Weights of a small sound classifier.
Data: 26041 training examples, 101.7 epochs.
Rows from block 5 of a small sound classifier, named by matrix and row number. Rows with one number within an expert belong to one neuron, the router's apart. Each number is 500 + 50 x the weight over its row's rms, rounded and kept within 0 to 999. All counts start at 0. Numbers have three digits each. After the name is the row's rms in percent of the matrix's.
Before each expert's rows are labels from the 100 clips, of 14976, where the router gives the expert most weight on average: "top examples" is what is common among them. Only what is clearly more common there than usual is listed. The data: short read English sentences (LibriTTS-R). In brackets: how many of the 100.
# router: router (model.blocks.5.mlp.router.weight, 32x192, trained with AdamW), inputs 64-127
# up: expert up (model.blocks.5.mlp.up, 32x192x192), inputs 64-127
# down: expert down (model.blocks.5.mlp.down, 32x192x192, transposed), outputs 64-127

# expert 23
top examples: voice: male (87)
router.23 111:565497434453472430530459427529530465503474435512426425597468476497498494512495424607476530478444532498532532469561412569520464474511590539407511523516552511441514513489545484554509550431439448
up.0 100:482445413424580584528548602547489507495491547462495565478436516522497511483525503554539440437524520529508402474544487448521530509556447458488438499499451453516547521567411574493542465421489539
down.0 103:580501563460485540407526455479504576448550482485562457526488498473486451480480462481449535499570553526485526555539529651554469497532485544526473516464509520475557423539482419521489533482545523
up.1 096:519447575361501495538491486416388442478425540500499545563557459443613582542489495445439422491486488493470501442520497526445477511440505428403461584523540587471508509571482405524495443533447513
down.1 103:509508520526446561551523481603538480428491469491508394595580456514504571483499496557510442441500442461522486393452419517512554462513548555525581438540434431481532571512456542480467478442462582
up.2 101:512456472508496489473479632458491538444552529557574435438543415482439429535537487586507536535538475482571511486318492453442526564430538546466495558405398569449487520498471463563485471432522477
down.2 097:544459521513528500476571420469474566590532537514481545508568432515490407521472500479486480521409460457587491488489502573558469422489438538481591576601455498560549436582480475491468469558519464
up.3 086:454495455431525479496439481487463422478513504471605513456551509467575504491511467484431410572514430640411508497449510489524582606426501494511546465514522541542556517523526546562416513501511554
down.3 085:444581581551456491558465499426574563549403482512507449509409500513571466515525552614520577534469540507495576480515449468497419584502468504553465468443538529565589569463381551577537442444474537
up.4 074:442526537413508520443502438445588487473514555545525500472437437591454499462505540480461453511540474519545530543467487443506447566527521574535549539526500567607512439502394426549463497521562520
down.4 075:526450570459644514470539568415499529586497420453464514517501523464517440463550499407487464431536537443567409464469470442527477581502471437520442480453446563532486485639509519529417433582506499
up.5 098:502419525481496467482429542439505544470463603491489569596448493477524494583635538459540495511546475574562484479550489539450543498610486476616560449536562570456399495450499450502469488453497493
down.5 099:463490457494454510497528467550573516437520566484538516467427449482489452420509415501494401598356509422546543562574443527467550409504564451474477497547472478456535534547570475476473498480495481
up.6 111:441518514387525475521501506492512482540462558404543474527515570409572469559470520542456478455519500499552531414472536549526475492603540464531454520485530463451607478505396454490529511446615493
down.6 098:540510464545435540468399419542498469449541547520395593577482524517423474486467493492505461476470457468540533489481544427482493421470485649526439484456487518562508497492454413406602488578535548
up.7 121:602520440402445465476503408535511558603535556524511441477423516496427481431586474567479552577454514397545550515537507497521469486579465503559409473522480436484524473593630460512450510413531442
down.7 131:541574419490515476560516501423483478564445433543543516424541474548520579543430506513418473430520459498371493461481478456413515447496560601455455498570544483439603560453476449456540531442590519
up.8 098:444568492595473408436466530461503476464492481392541372512559533560542544471434519498424439450471513499529488512570602535588478522481436488589511433464533513467559427550577543413405497442505481
down.8 093:469514436495569492437521498561481415483438465519580536514396533473461546531551478506564507452608567538504470569447453533434410448541413586450473496564497481482399476557407413460447432439539517
up.9 092:543473501534546537447507510465472477502553510504447550583422497474517473539536442546525489541448511491395450527609446453372499579505492393529537454518460412452526485551503501513415469412511516
down.9 100:537573513520512556498468503512553499472426578567553549410411562478493592551514493531554436554592510412502567493448586503383549464408492502439504488475476522537524484621473514547480508489491493
up.10 109:511523541411418502493529389478469424467515511486437531517504534497469488532487463564490592567440527472476498500452492511456479550547465443447546582483498649556525587489544477451567482366435450
down.10 115:496527475556522478523535528501483478532512487514539340471532418461521568425515439459502501464602451484508486582571519507519546561506551498525441417516423365508554447417431545514534518444395561
up.11 091:571402469505473489524589532532469518596460584514562464621517479550655506524538496485580515484436554459447459519450525475426553509426461414509471510523462474448464545515479534524542508500495568
down.11 099:425589469390504512498382495506527468441468403435564536481454473471517575439510516490500482443567519526542509484526485498492479482491573455502598535511575429553566519515535495552537544426567405
up.12 110:517570453530420492442495607501626499518482542456528448540517521442405514438494446483541549569515479443524400436502456549502508423499541571408526574532485491504550487543447470510540507334475543
down.12 109:521506484394459546531505515472536475577396420530444561423534568495531459500517537546434546457422495516457487527471537425504504585486546529475475543657525598504623484469451504462439494493490412
up.13 107:495529415509411536548529475514420550559587478506427532546614452450513427479414506483512349434461492645456507489612422605539440467462397475471509441471527466502519449475584601581484492489514586
down.13 098:447502490500494490535511465455531474520456493482445459438537498528474473468535504489469525555404495564549540569476464507512474521447516501366513395429615494517521446487439496455511549555569416
up.14 114:495527389507507435502566491482505529414533505494577502463492583593603600498545522538532424537421446526546449385574445485459474430520554514508486487554417464504492409469525481460562516520420533
down.14 111:512487550523458498464472553422544495550526451543401581483556538480484537591478485485496624454476470495479445480448506455516485469473547595464571554533559421447438590526393459489508489578487509
up.15 099:488504452602539518516448530501549498503456496435546522510533620466470557459612469424474499470624446518434496533494448517497422411517475456457587556526515448573484518487448468467460468524561522
down.15 101:495507541507559445543575475470453483538488547506479483493473459519503461549465438503440459552500477578503509412547477518471479584500436467496480457406520447599570470601533536523597466519457500
up.16 110:535427515476434508558634498477551470390499498579487537497432546559453477485557500559501477443508500447458478542528584499473534543479445464571567453482514490550445417500540486454528539438481464
down.16 103:490530534443572473562436519438501516513443503478589527491518443431606572455493542516476610556461456481422519482506493529410418451542469507618483492500422504518548445553524537510475525487445481
up.17 111:608424460370644586598459446533519522509439509549499528490486501551483499479498542518490557510434526507505546484518479535423484486486425532547421476529483511548524398432489514524510419510521466
down.17 106:522543605622486486463506503429424558417553585554549460461512511508495496530452527552392473607531395467535494464511597470500493488464518506452473510447453484511499515590456460561475454592519422
up.18 103:452441446505400552478456477515584551410472512402475549569514489503518543488553520537431462555459542541575398504602535573484400592445474496498550522599483539463503496457425484499467533473473459
down.18 115:560603488501449563539474468524484479487496477447507546507496589573389467388503446460480490534556543560491534504442530479452512434488439356486478510519609526405530460597471523571520455510537613
up.19 109:488494453544577572466513454448538544477420519484413428528437503553561474441523489579485451512475443484536485481542487494473494563524428524443561554465493544479502497517514579549555428542504415
down.19 097:550555459463516502541511565548474546481513528469469519487482502503576540532466495472565493444494426580467509484498642438615516559495486531535578496466516472599642444458490520425595493297513495
up.20 085:499544531549437440473620519480400424428469545494584519489467487519452472582591576411515422465524553379535571493474564458485457492431522482510560494418469497514486358488420564490583452547549544
down.20 094:519536545372522608581447492495580568555582520539516481504537472502568510553450522519505553474503500524482427529551443537516477481475541459463502549509615592533490562445602495525567474507555420
up.21 100:545452458412547474439586588500450555516581493509475550531460525474561546421550438493487506453490474510500576431476524497448552506566417557568521512473486472524486501503500507554473416527538603
down.21 081:424571529584459553430482400461400540439508415442495457468531554436489497581546460481577438554565463471539545501573475422580496468552585574490386513451446530505516526437567442467520380585499473
up.22 100:515485413452489447447525556567482405577409610438520504488484542444490488533509495501503532478633514496494441482511403486522423524482392570491411549448443616519506490523464529445492472453507530
down.22 098:544505427484525539508471496450471470428566423561435563461466446487453423568528533487490490543573475539457503578536435439476609471479532572515484492631470523426506555495541444438504513548587467

# expert 14
top examples: voice: female (97)
router.14 090:487498496476528431575556467479513549528516464421459505543514527577523493447426459466531468477500648635427472543460496496466535574531508415537599517565537450541567532469457459523584571478479456
up.0 094:523488502446628538533573485500495515533531399549443406460580570523603546531456523508473451519450389485439516490451572468474433480557507419572483458560539480501483554576650461488514496520543507
down.0 098:532530458520531496596495540473525575515549461473518527460484424465558475515462610474543531461567509529481545492604441501565492498529473507478435543463528457471467469464446480561474561491511483
up.1 107:525477485514573472427530475513513639526502463533473490484487544473444454476436605536482495498543472471520457471416427544424434465520417547447417425530551427514474473558504501520499580428525456
down.1 103:448543498453505607459442434512473480488439501497459433477470577496503544558475479448549572470465654476578503422558478516427461517518508485453448494521539515439532455491553481461507377454521425
up.2 119:621469556418479516473534536544540429479398490478511476510590499439445490514418467478556578428500480486502571530452546541515508472513509448415434430508464518530538452448545453527486522425533521
down.2 110:463498558472536560473397555471400497553430516479483727501527454537421530496554482454555531528512569484503527442475561442494496525533520500481502494515516542470469491614381470498556553521416453
up.3 096:477511539467501422493523451423580507444572428558499510510535410477454419449442451608454522610516506480448462535542491470473545562515503511378520515513488516469545582514539486415525536505515534
down.3 097:513447523570567541539406534492518500499595528454446541469451565492497468397457444444560528478521530479519487530476522398452491482491510472528576487536506477537455498577490600557523432466458386
up.4 114:604454517484478523484471548476612546516611524511503474489549477456442450523370574458468467536436476470526446416569549462361426598501451517412499494541585566531546475542602509496482534417513489
down.4 116:478519476526651549561549577509567531514444467522468522493487497441612514417467520443525443523488494523426504483556521504539632487498418532563493505468547505506446514519510474468524477464441468
up.5 087:440481488516382448466537539415583438455538536506516429464395475481569565489559492545535464579493420426491585480560593415373543443569538414470532470457481535522438513534453498451507522491508485
down.5 093:583564539501492511457431479481539575452420464550577542556533568524530568437489468535479532464499483499536430485429555479519506454465423603478482518550522499516381533501530507477466454409437464
up.6 093:599496555615475480475368548478493542469490474479563508540513417547534473582406502462430488497599482440488535455436493512483486488559539474482436512526501470641479437451444445517511549533551525
down.6 088:500442378503565535507593539524456486517503454537539525415415494525498541484485493537500532554511403508514453545519473542547535448487554559485496550469536497487580516566537540529392480597475478
up.7 077:457535610512549618452431524509542479493509454490500510489576443533561463556447560483529496546526549444546443523390465435584522551440562450389452454481582447450397509537523545502479513529553370
down.7 074:447494541482507448566465465472428484483524555457520534455553508425466458459420478503571552520571435490396532427505488441496444360524484478519562400495493629514533537653591594462478491578549561
up.8 108:503448513515484583478361579503449552543565476604607454469550475535538538587511474478499548543466608477466514378556516543452496554549481641495521471594504497411620511538493508523455444544539497
down.8 107:463523439465498515522555430521498524476480517460466584499494464531489484537489457556493394495602462482568445434562409536457522509441555534562464510443593586531620515462490430473544498469430486
up.9 117:485479454547479451495553499428516598508465503493609471386582430528502511505517484545532564527393559576521478546436557500411438494523607495544568466487601478478490455546478477501526520450482511
down.9 114:575431485481505595530516522543493551514439511484500518584525506497439411445515506538440502513354565513494463560494597577506441534501486537451591455531456511516440490434554522435468407511483433
up.10 097:514493537551533492524498434475484538523526487492491450443481474435582518604450568449479624527594415512450563518466431505489512465459444511358407450403541448496501556483528559526510563504504523
down.10 096:449483516619536505441446616419535510457463441464570426600539533457474426488571477573481469517633535446540518538482456468564497479538544509450455412545553546477545584413508420516510516541498386
up.11 094:457472536526550473466527534481518470452463508529470488458518468551524495516435563466457534512440559523553521559579570540515493515394406468516523603568484443557567559597493445517431530619480552
down.11 092:513424472527426640539475430494503529481474519491551469466437506465516500404496544516512425518479389465506513412484590489469533472508519460420531499460453493431485492548562630457495438417423416
up.12 087:481472414518540541533433532582482474441561504485526476469509506490512423637410520592593484503528541528527503554474474515483528518429394478497498485434520502513490452509489428520582491519582514
down.12 094:423597476538574486555508459559497493510476458509516531493525494451380510449525523492506456515530513390480513441613592520536447551538529477515525481436544485496529474434561459513497510494546470
up.13 110:605494530536443521514472469501433539511442456458504499519528481452500591405498442521523389481459561493436466555535483575502395523615446465552513550650436551496531513515541476468479560460497495
down.13 112:488457469440511488425511485532537476429424514606537445417490544485478502562480487469538617597473522501554542545492481375494506585473560498547590480376532571465483442627603570555456437519538482
up.14 091:608473418528527480535546511513496497528501542453423560451519486524500513415445543456514515480482445524436537482444530482484488595512500571450448526534489421454467491504503549435547509505536522
down.14 083:527498505486496539492706509463483579483483444509488539415495527530427413475521520400444481629504459528601522569529539489541571514598370524427423626507546567446440567438547444456477486529513537
up.15 090:417515521465546522542553436438524458435530546583490491481519480492536490599452552528449437531588507614440413487442539471517517451538499453469418460516498588420450455373433508452457446511484559
down.15 084:428499544517546531544432520447532521531457468520514516603503527477540552483485556550422454469472439481499620465444456468482483474401409529487460526466510431460503516523495530502517494440480571
up.16 083:468566483517500474410442561457460492498488529584604535479485493542453426516482484612463574473494519491544530465614448464517451646476519572458495436532475491543533535501415490502470402542464568
down.16 088:479495542459484463450635493498529539451527452500568482445558532544549512448598490496479428551474450511511478510570501434378462554496472528496424464508514466529444541572522477565431521525504445
up.17 104:477500543556479476510480581522469505500470563562570475502470436493493448496526516464513506490569525555492439510502504491494525596546526499498572520517521507513504405602564557573384583559609408
down.17 101:377453452484495505402595490514480491387518491415411483454574472395514577518487544442539531484464441448452436450520528507537458432503568503537464493538474536572459541527482514476511462562544556
up.18 110:508539501495517480480557514456462523507567511451536442461539470389509489499486483486586490569487565511459595524537394582474439475486548547493510516489497441505587499513547471585468536457495484
down.18 106:435503503499629497526447535532617483563422500400514467459474503513496490351463508507494494498421417531467397457407490490560416440540429509561470432515475515511402535550428427487535471532555484
up.19 099:547496495516464528492513464510496544418475464511483474476384547466537511532404546594526448550413499518532455483526516492525570528520551406448510437518415587555527505532527458575514558522554495
down.19 096:467523440527446525507404482471536520540537529482526384519528488518486506481488503461550468597541417542445491425511463409552588503558539492449495468422542515430570586501557450508449552496498526
up.20 103:462508529552488505650545527408529484467475475506515507451554460423531510555464544524486501525499506519465487598422491449473558495460484409470552410469454526475557540502493579457507479516413560
down.20 110:515487597646569583472547568479492367490503494541544433501499481539523512377485515563495538547472474459547508426415535455439533432536565434445542443472436545510532463541565462412516499455495506
up.21 102:464450461476538438549533487493502458594515383518554478496488507543524490491458538487506460510542469533423429551532492489437556474445534531450429527529442496536470545464533415493529414399358523
down.21 100:502467571472579535429447504470598495534540455449437409481553473482527525487508420520463491523526484546486496452545462478454493480413556440567539523554542549479589492483538384507561485524461507
up.22 107:577548476563566480503528449482519505606572472573477624443565574465564477502373538533519523501466501482490495435446551514536423508541471499476517605535513408519574525421508435402498537532533448
down.22 109:516485443544490497546492518496443488447522521468519556395514609516522451488513466486608544421496435515474380465544457519526621482535482536572507478466592546503515416472532548487457584483514541

# expert 17
top examples: voice: female (100)
router.17 107:537560524542471477461468520442537513478482448450494443440612512505430453575467527506534503465446590438549502466539464446456487544569539473520484549473525560422464500467462591388524503441498426
up.0 103:516549474479477563511498499418484590584478523468460510484456471575478492533476493484471481531526482528449509466561584545555435579448547589416506507517499476413549517571565430507470410469379461
down.0 104:486466560574553567460398530496475468505558488423461556456510504494591460496513532543482507521480606476540537565561474480459455520571516486517411495509538523503483422481489575493577549536502478
up.1 092:465482448477490458422376568478562405486443486518567593509484484528483531575564556536491500503476521547594563446609504594468543480504516513481544527397507557534492457553547577498502525444536551
down.1 101:456463450453536473523510422545523504507628518473621450453531533488484476455509517492552614445502437448530517433497572544587536481541460379419477429457551536478514487482522390428535415465485476
up.2 111:464604553516577530447457467507526530562448484434495668473548458443449548523524540497418607556490506491447474573494464439519443561542533542524538514425607521454479454506495527552559451506505514
down.2 114:494432531510453555502448490542541498492484518450458515513435427527526465474515442520552527480464503464505442469526523491416518483475549445457545484517536508491493666595501575528490499422513448
up.3 087:471473496513480482531511548406514532490583452491492388653506489494524454524414454540449443476530480588451506529487511498498506557459464527525537525465477485490478478702470509556450523505530578
down.3 084:494488487479471455537477498504459503461517525560497479412502586593571453508483489512607427471564565467537558549517527482471461484449503511496556479540516589556514419471616491504549488587502512
up.4 094:447523478485414482493543460462626593550410517539520507504482542556440484519543483550494494582549460543541478537524491546418544503571487495454475530509511492521482472528463510600549533536534442
down.4 087:587411437444562569444564481550498517561586492437430402520402459569427439507513495560513630423535406357532499519517534442467514540497472466487585436510467504577483556541532451514484466504462455
up.5 093:547513576539502468366477446572395447391528495531475446511444524495544419469520504485451539471500426524476572538501483385397458563460533528529431422503513507482508552499475493610450570537546513
down.5 098:482457473451509397671523469516465426454513566450546544521499508557471480531594564482606475494588586506512495573500515566521456465477449445442460479450463492451575490587470479512481505479483522
up.6 100:422537547426546534409503437562587492548527502502465571610450527522540523504490486463492462471454536514544485502568496444490485519480530562458453361424503418491562595534474539490514517538503453
down.6 101:508446524540570466618487426431569476494509574508477547529518506568441580448453403444474405538549531525454520567415517479517532496550466354472470510535476535540480504481465484485591454438514543
up.7 106:410398525525510504472469525511441522466447439550568470596446463447528463563532473504397428465523457473530463504593535550511517411485495521478551470475488496572530469567538468486517524570543481
down.7 104:520502525436520489514496506463514545481563455491410536477584553494440558473428583571531493487513418554523536567568458536496518439480493562494499476496512518568462438373501432486591426458409511
up.8 073:435470553508544443456501572413561520521482531477489486467543512557458523555528513438589482556528477470414468583522534588456523577434544603457587543547464493492493492567515518451549528603426429
down.8 077:555470567515474523499535480527523593551553552509480443506552487486509482484440542423468523492439573512458604413530452528494507502534521435469542413416504422480464485485411445560500505515470542
up.9 091:518514467504474522457394547487481512496538522423552408515481454472513474448500459578464535540450475491459521436502544523440473524507530524485452616540391469535574519506451507507503558501498475
down.9 097:568506481504515459576593464522533520439524516439412568499562623500411514534490556434492531547569390545486461514524419524452525469460407480459450576553555536529485509455449570560524518512540555
up.10 112:551490506454573567533477553511496446440516621495594470492534477533496443507521397466348553450562489474479547555479425556526480424527536378477606511493406364430511577474417519501597523438500511
down.10 104:443573521540505427628521513536517456499579416498439584559459523519539505527518667572489509497477500487445496443504571498476457499439494455534459415451554654439557470497497532494443505597496481
up.11 112:572523485519479467480406569544506551475539451492466438543529469477595521517605548514460463545508595559515451490464473417560494440521492500590531528499519507499578551508498525491527514468495514
down.11 096:521536479578526593466472456568650503505511566448535495529474530446396491508524502408433466563515434348460480512445415540384452464433554570586442553495492526513424597531552470489466415519532468
up.12 116:415543572486616496526485409532509438455463512439456459493548493516471605468546532491464511518441479614450485528469530454548585424513456455544524434509566434501554489501520459526484560473614414
down.12 120:605379477538480545562558494467469470545494505471516436463472462555511470520545449489452427554494508468511470507408385446482404545466527451452523502497418508462440445514578502531529477510442492
up.13 106:474479540436506412490654428533561387505450462480497369495581477451511593502463553481474571497578392426515509575531565513459510468528451534539488518554521502501479520461419507453448453452490441
down.13 100:544453545478506518498445617452447519509528589534456477477447484473432486461471571481518475542490466517485482501475428609479515490498579482412545491503439492488531451510549500517503459391577554
up.14 085:477438427456504402512461464459466463518509532502473580507483549512548478569502528429395510648587469424431474441592586546501408558530450449493410554425553437553450517577475517507515513487484520
down.14 078:451561629379507523467446547484471525589568529542557491400525562446581506485478536569461402537532506528552558504528431591553525630520456524456572482507550482471439554452460471505446500513536456
up.15 106:440434494493493481466499463542567540434435404603396535522443393474470493494477406559528505503518434503604565467533530499445476428551490598496454468541573557435426480510501500476531589528483471
down.15 102:409485433498545483510496530488480532458525482482566483528597523447534475451547502507538515537378545512482545578487488516649543551590499478592461471506452486496451579516491433539501509525521508
up.16 095:596568425503523471562456511534575514503458499496504466599542493579556503503527484470410591502422500465477435503563472542512492438514461412506475483486503514562436510451546538685454521542565562
down.16 094:427448560442480456522516493462509461554621528477496471591533484508502418403453481400585400513545574522442494433486513501483611450497522538514523560512497392541530512471503465414529543536454452
up.17 096:462535547590408445521430503559516489516532516517501552442560541516537507487524499397470515461529535436546441543477478489461504517454488486529519446497450431480553465461430491360580541624556491
down.17 103:537464518504435430548473542506567479469496530472592481558489493503568522536444496560512478485420533507438482470549614498475498481591585448552586501536544498483457487628466510504476439449548499
up.18 073:563478489479437436478514522574395545404486447542510473530455544459544513504495480447542481531541505484552636539538670473487513516459475524508455456532530414462493400464503452449606459489446525
down.18 080:602551545515555514418296407506519464454536483481448534477446470465506565469498520472495525584583496402598498540517475447504445545591501531501416537432540495452451472603461507557507498448544566
up.19 100:491523457486475521572563506491581415491460422442555611578496457474457390425511453478536581390501421569519544461536579469535502454472603496578384488481496525464560434430486476498568502601449422
down.19 089:466634483497471390506447450474552570529515515535514427467531541547503515543555452492578470443483518444500477538522469586485514589477443469464508605452524489530437530532463531571572464436505495
up.20 103:543532447530519556557472446522552434474508470428476419486428552453481637562476427504488414499469522533448488476484507499476650565540508536498540500522563480447498584408523457435476543440445568
down.20 107:477475489479547490468530488494493473506489525490444599401486525525498435467478559503476528460477469341482556432553379494487477488517515485475552479535510548527556491466644554485492464489607600
up.21 083:463422441488501490496490512415481435521502554486528533531471547489577435472494485452442541461520471468472504487546551442488525535508526450544479473419594570592416473511467452456485415501474537
down.21 100:525532504467478502559509456455404508518422579463494547454555604459455568456599544472458546505424576531517543588574511551519452516559521509509490436541429525551508502542512514508519535544470453
up.22 100:490461466469452502562365561522504517439491593569545467452599516497424495589535585516514508489487472434511457633559491587525505521534534461547476502515490441403443519504472594440520506492525440
down.22 109:461510506483506541505434512537543465533468464496505512511517467462607550470412525508445509499556528447517561441542534576538530557466620504374508437469618593447482469575421561502415467470462446

# expert 26
top examples: voice: male (97)
router.26 118:459500436477483522483620492522511495570482443466474540494483573576439452587490586511555433500430387494504551536495539531410514562596527553597353454488460408475522577513584483577509560540493522
up.0 116:444525536518480545619467481502549594514521453580494456396435517541474430542482540447461519505456377544494498504465554470524560504505453535578568446393482535546461549541518544476472611516567490
down.0 127:528458405468426492506498486509501430426572510481432546539555493478515515467471487510446557500457461568508476464663440582417507518499482504508514504408515430523449493544434373507507521408579485
up.1 094:522582502438499472537436538511526422499477531494461460549541537529465538522525477462515406504533438423550490391506498547477447477589466402550557617527516435420519474397482572592523477501502529
down.1 100:463555496511449542497489469457454492517405517490522454316563461524548473499448524487527517516515507441517556496551511498506530487457478484437431511558459532537451485532467531504513572474441547
up.2 077:512422545484617477470453569457502535413532494451443482486554499568480536491503391465507545504562492549509479485581485428402622429537525586452394430466518589480446487562489514459500456493486567
down.2 086:565531501538508406460563497478463503467534473551511567514520461448534553516543438566559525449420480445460425615475453461539489483532556516541513508465435440531533512475576446571497508497508492
up.3 102:478479498493411587450536510484448523488463466472531499554491500498490511445619505511456502498506497500490427553526371556529513529494516480511525416470465556439515451498520586500497538567412464
down.3 113:525495502456548500493454472479584498407520425550590508554534466490550485540512364505557533518514406585534480562467535414381482565509449523503451535504568525494455419550549483447498448522470535
up.4 090:493565449532438612525446470553481484472536494479510408469457526446531547520460451431520485448508536463468504488524502487527496554510535520480430437515521554422369465517459436586541422472522535
down.4 094:512570535548511452484527474436569459459425433505542576514549467524562588479480667566531432507569536437497461460532541485474521509448478644432480439507541495503561496542518487493531391503427492
up.5 104:525604537565477428533387510448529474502407499500628459508564513462439440552425498452547537455485435485515593478445501460475436438501502425582518519420488496501492495562434519519501595535623496
down.5 102:490407479500567522540599484559422540546457556517412485533370501496562547515474525501526492530488510560550507513474450411479472503559490425515555468505538424491444616585449498444532406426594499
up.6 099:474547509518455534478582495543584521505534482496463386502479568382505507476479487549452403500554488525518454459481432542431414491463433484557530574396486599500539508599580428431485586450518556
down.6 093:446501449436474457519438541493475528512495518512495442549497601499550509459521547487526488516486497509591500428569540483487500509499392461466337544469449486525536455522454513419490458565546455
up.7 099:386566484522449527541522555416522468629504560416436476462518508458541483498495538504514505508483476545485508497413525607444507507475532517529424467506516479555538427590423598510486473525508568
down.7 102:536567512441630553548519557535402493529473440511535568558490508552432462530526561507554517469489419484504527489556498509638485485474526508522459509461489476475482429438490466556574436589416420
up.8 099:472508589542512507382557467542492388586548622548512553466650603519536466406486439535460556450555514522449540566578443537464530458512492500467515483533627504550497435518503493484530533493518454
down.8 102:501486465619513481487470498523505465470492472486526619471518420475455587562513500459497473486445463564552375547500602498535427534387492490543465582554490492549458423438482497409480461464522487
up.9 071:558518415534444547593467520523619488527453455473540468543575541470560408541520468456501477497535596426546492454514627490525463458532531495547466408523476463480618534467478405519537466456519427
down.9 064:416480410466477529434490505475534524551510516580546548410505483509466560501550503447507418504560488411502499495515442447562533554445541458458400419510448560476530428543510497552511526565452525
up.10 092:494515468503471508490523600472575497518501548524541459532507544440422516505500489470458385560490533497453518508550473437629521467474565538450428536461462518553543452577573448475587605460468531
down.10 097:511481454475509392461563409492463575487461498531555445494518478600410458454543472449511480539445510487528514495484602550459490498451515485517499515574585356496449483438458506455464520483483445
up.11 085:487501492535558529481507515423401536452474567517468558580475464549541534485515471436537470505550418448539433477546449470442555577459488526482398509483541404585397467529540494474442592518520541
down.11 088:553514495512544541562522443493491487488515457506502446569606528434466500505508492539474537549473503499555448508586543510505418545545466461434580504587436482495543406565472454511540544578548498
up.12 109:509537426537560486582596507542483458537555472499491484585575489505540483470454517600583454510513452428572518500445485514544485455525526475549540512565441483503450486485464473541579502559439505
down.12 108:611570495506487482475453549473469530474609522509527426430473531482481415515475557552471502518506565486492522415490593512591409503485519535457537559554454508475515424483383468518542533517578585
up.13 112:489496442450574606532570504483565496481424561491492522529419409431499509377529508641560458462453451517447493538511550495534500474546494513498498451474547480523510530488475346493476448428385487
down.13 098:457502487506450460504504547485508436502588542557551397548564593563463463481523469513505476521461465508492441503471516476506411580544529476431460508427472493470457484393488467481542430540462554
up.14 105:502428428528482489575453604483589474512527425494498571510495512454554511468490531536605482539480517526422472443508561542483572492502487497529519461423560466540458511430525470494497539382519485
down.14 103:528455494363615494542452490461504523486439456509487440543626489512511571512476496557528503563497523487577494426488456537429346500550511469456564515434569497454477485522386510475499526521462540
up.15 098:542453509448513528536455488459471449516529519439555487547390500422569517469485542391486522473449462507472512493501532596538400425442463474495437541500555523497446550480574572579470446510630481
down.15 104:502517499485435520500601453463502607460560464528523561550485424529515544535438494431511518405520367557510431518479581462455482482438565438415525461462578464537497575528535480501436559539425524
up.16 105:508562381449585513481544617524502435465534573528466480600446375493436487480558570500458472543455425428458516414492579489547560493517569547519448510501445406499535538468474532499471455469523546
down.16 104:421444555457367446508536514538530592483561462512564508498454483380598430480456506514489566436550534517497554581480508533477426495453532479531424480503522512521385507553488503528487533541653455
up.17 078:619526549433535480572400498567532468513497555495603466518540447491476506521464442526465528627470569522428522417503542513452497516578507517496537459505501419479507512483493553535534583477529520
down.17 087:564446455575488500447563412454527535547398440499534506424507517509433452495575381638535477509421426513419382519480485496456456370500554497515456565483580479482548439513456507519563477467484505
up.18 095:406479459565573455449432606436516524509560455557539471536465450464534391453446520481501517567534523522485564567347532513539539492535465509474541480566501488544531568517468525543567487486550434
down.18 103:467481481457503475582611397576409516494504519505448531568447514548489478566482495548490431545518509567644552515541411466498440502492549493566550485428583475483480530507488472536436506458509483
up.19 096:495558531568530454480471424594497471493498432593612449495507506536453546544508432557505559503463587565423569490534552463531518456450501495440535478568480430575553509499495412558531403501500501
down.19 092:509425453539571545461506523546465445513548471523539539458540543494541521427466489445321436500555450501448469482473475501553543519443543450609532467492504463519413495415521582544520535449497493
up.20 093:483447492517546586643549447501533582518509308532441495487523518457518402530433523544550423464546529497397493448488535433581517511518457485497395452514531614522594477652516537494518530501511535
down.20 094:519508424514566600511518507453547434362544429481553531546534543481481553452493506584541449562561569505494512575457512544475533493533478539487471522453471496456374507474538440488501451555519505
up.21 105:513570495533556477483467447380493514515469399369587484495487480576519477514540437554541467444517496449380512478538562477580630536548431442492425550492552548493570584501570488373451423439429464
down.21 102:463492503488454530472463614565431495493459414545512451467550574436506499509474448467452419445552454515633429504508508493466435487363481448406559526477520442491392530558520521523575453483588556
up.22 084:559512465519538457528474563458484532496470487462525432535485530434506412526460462592515463440503447520518575442524421495489557515415505462451586437557478548456554587428492556573506483487455446
down.22 086:477525526466515502561513483609494451474451598559563500365548540502471537546562548581497495495549488492463491602373582425522457501533491534531552504472443506468483475561532601453526523439540452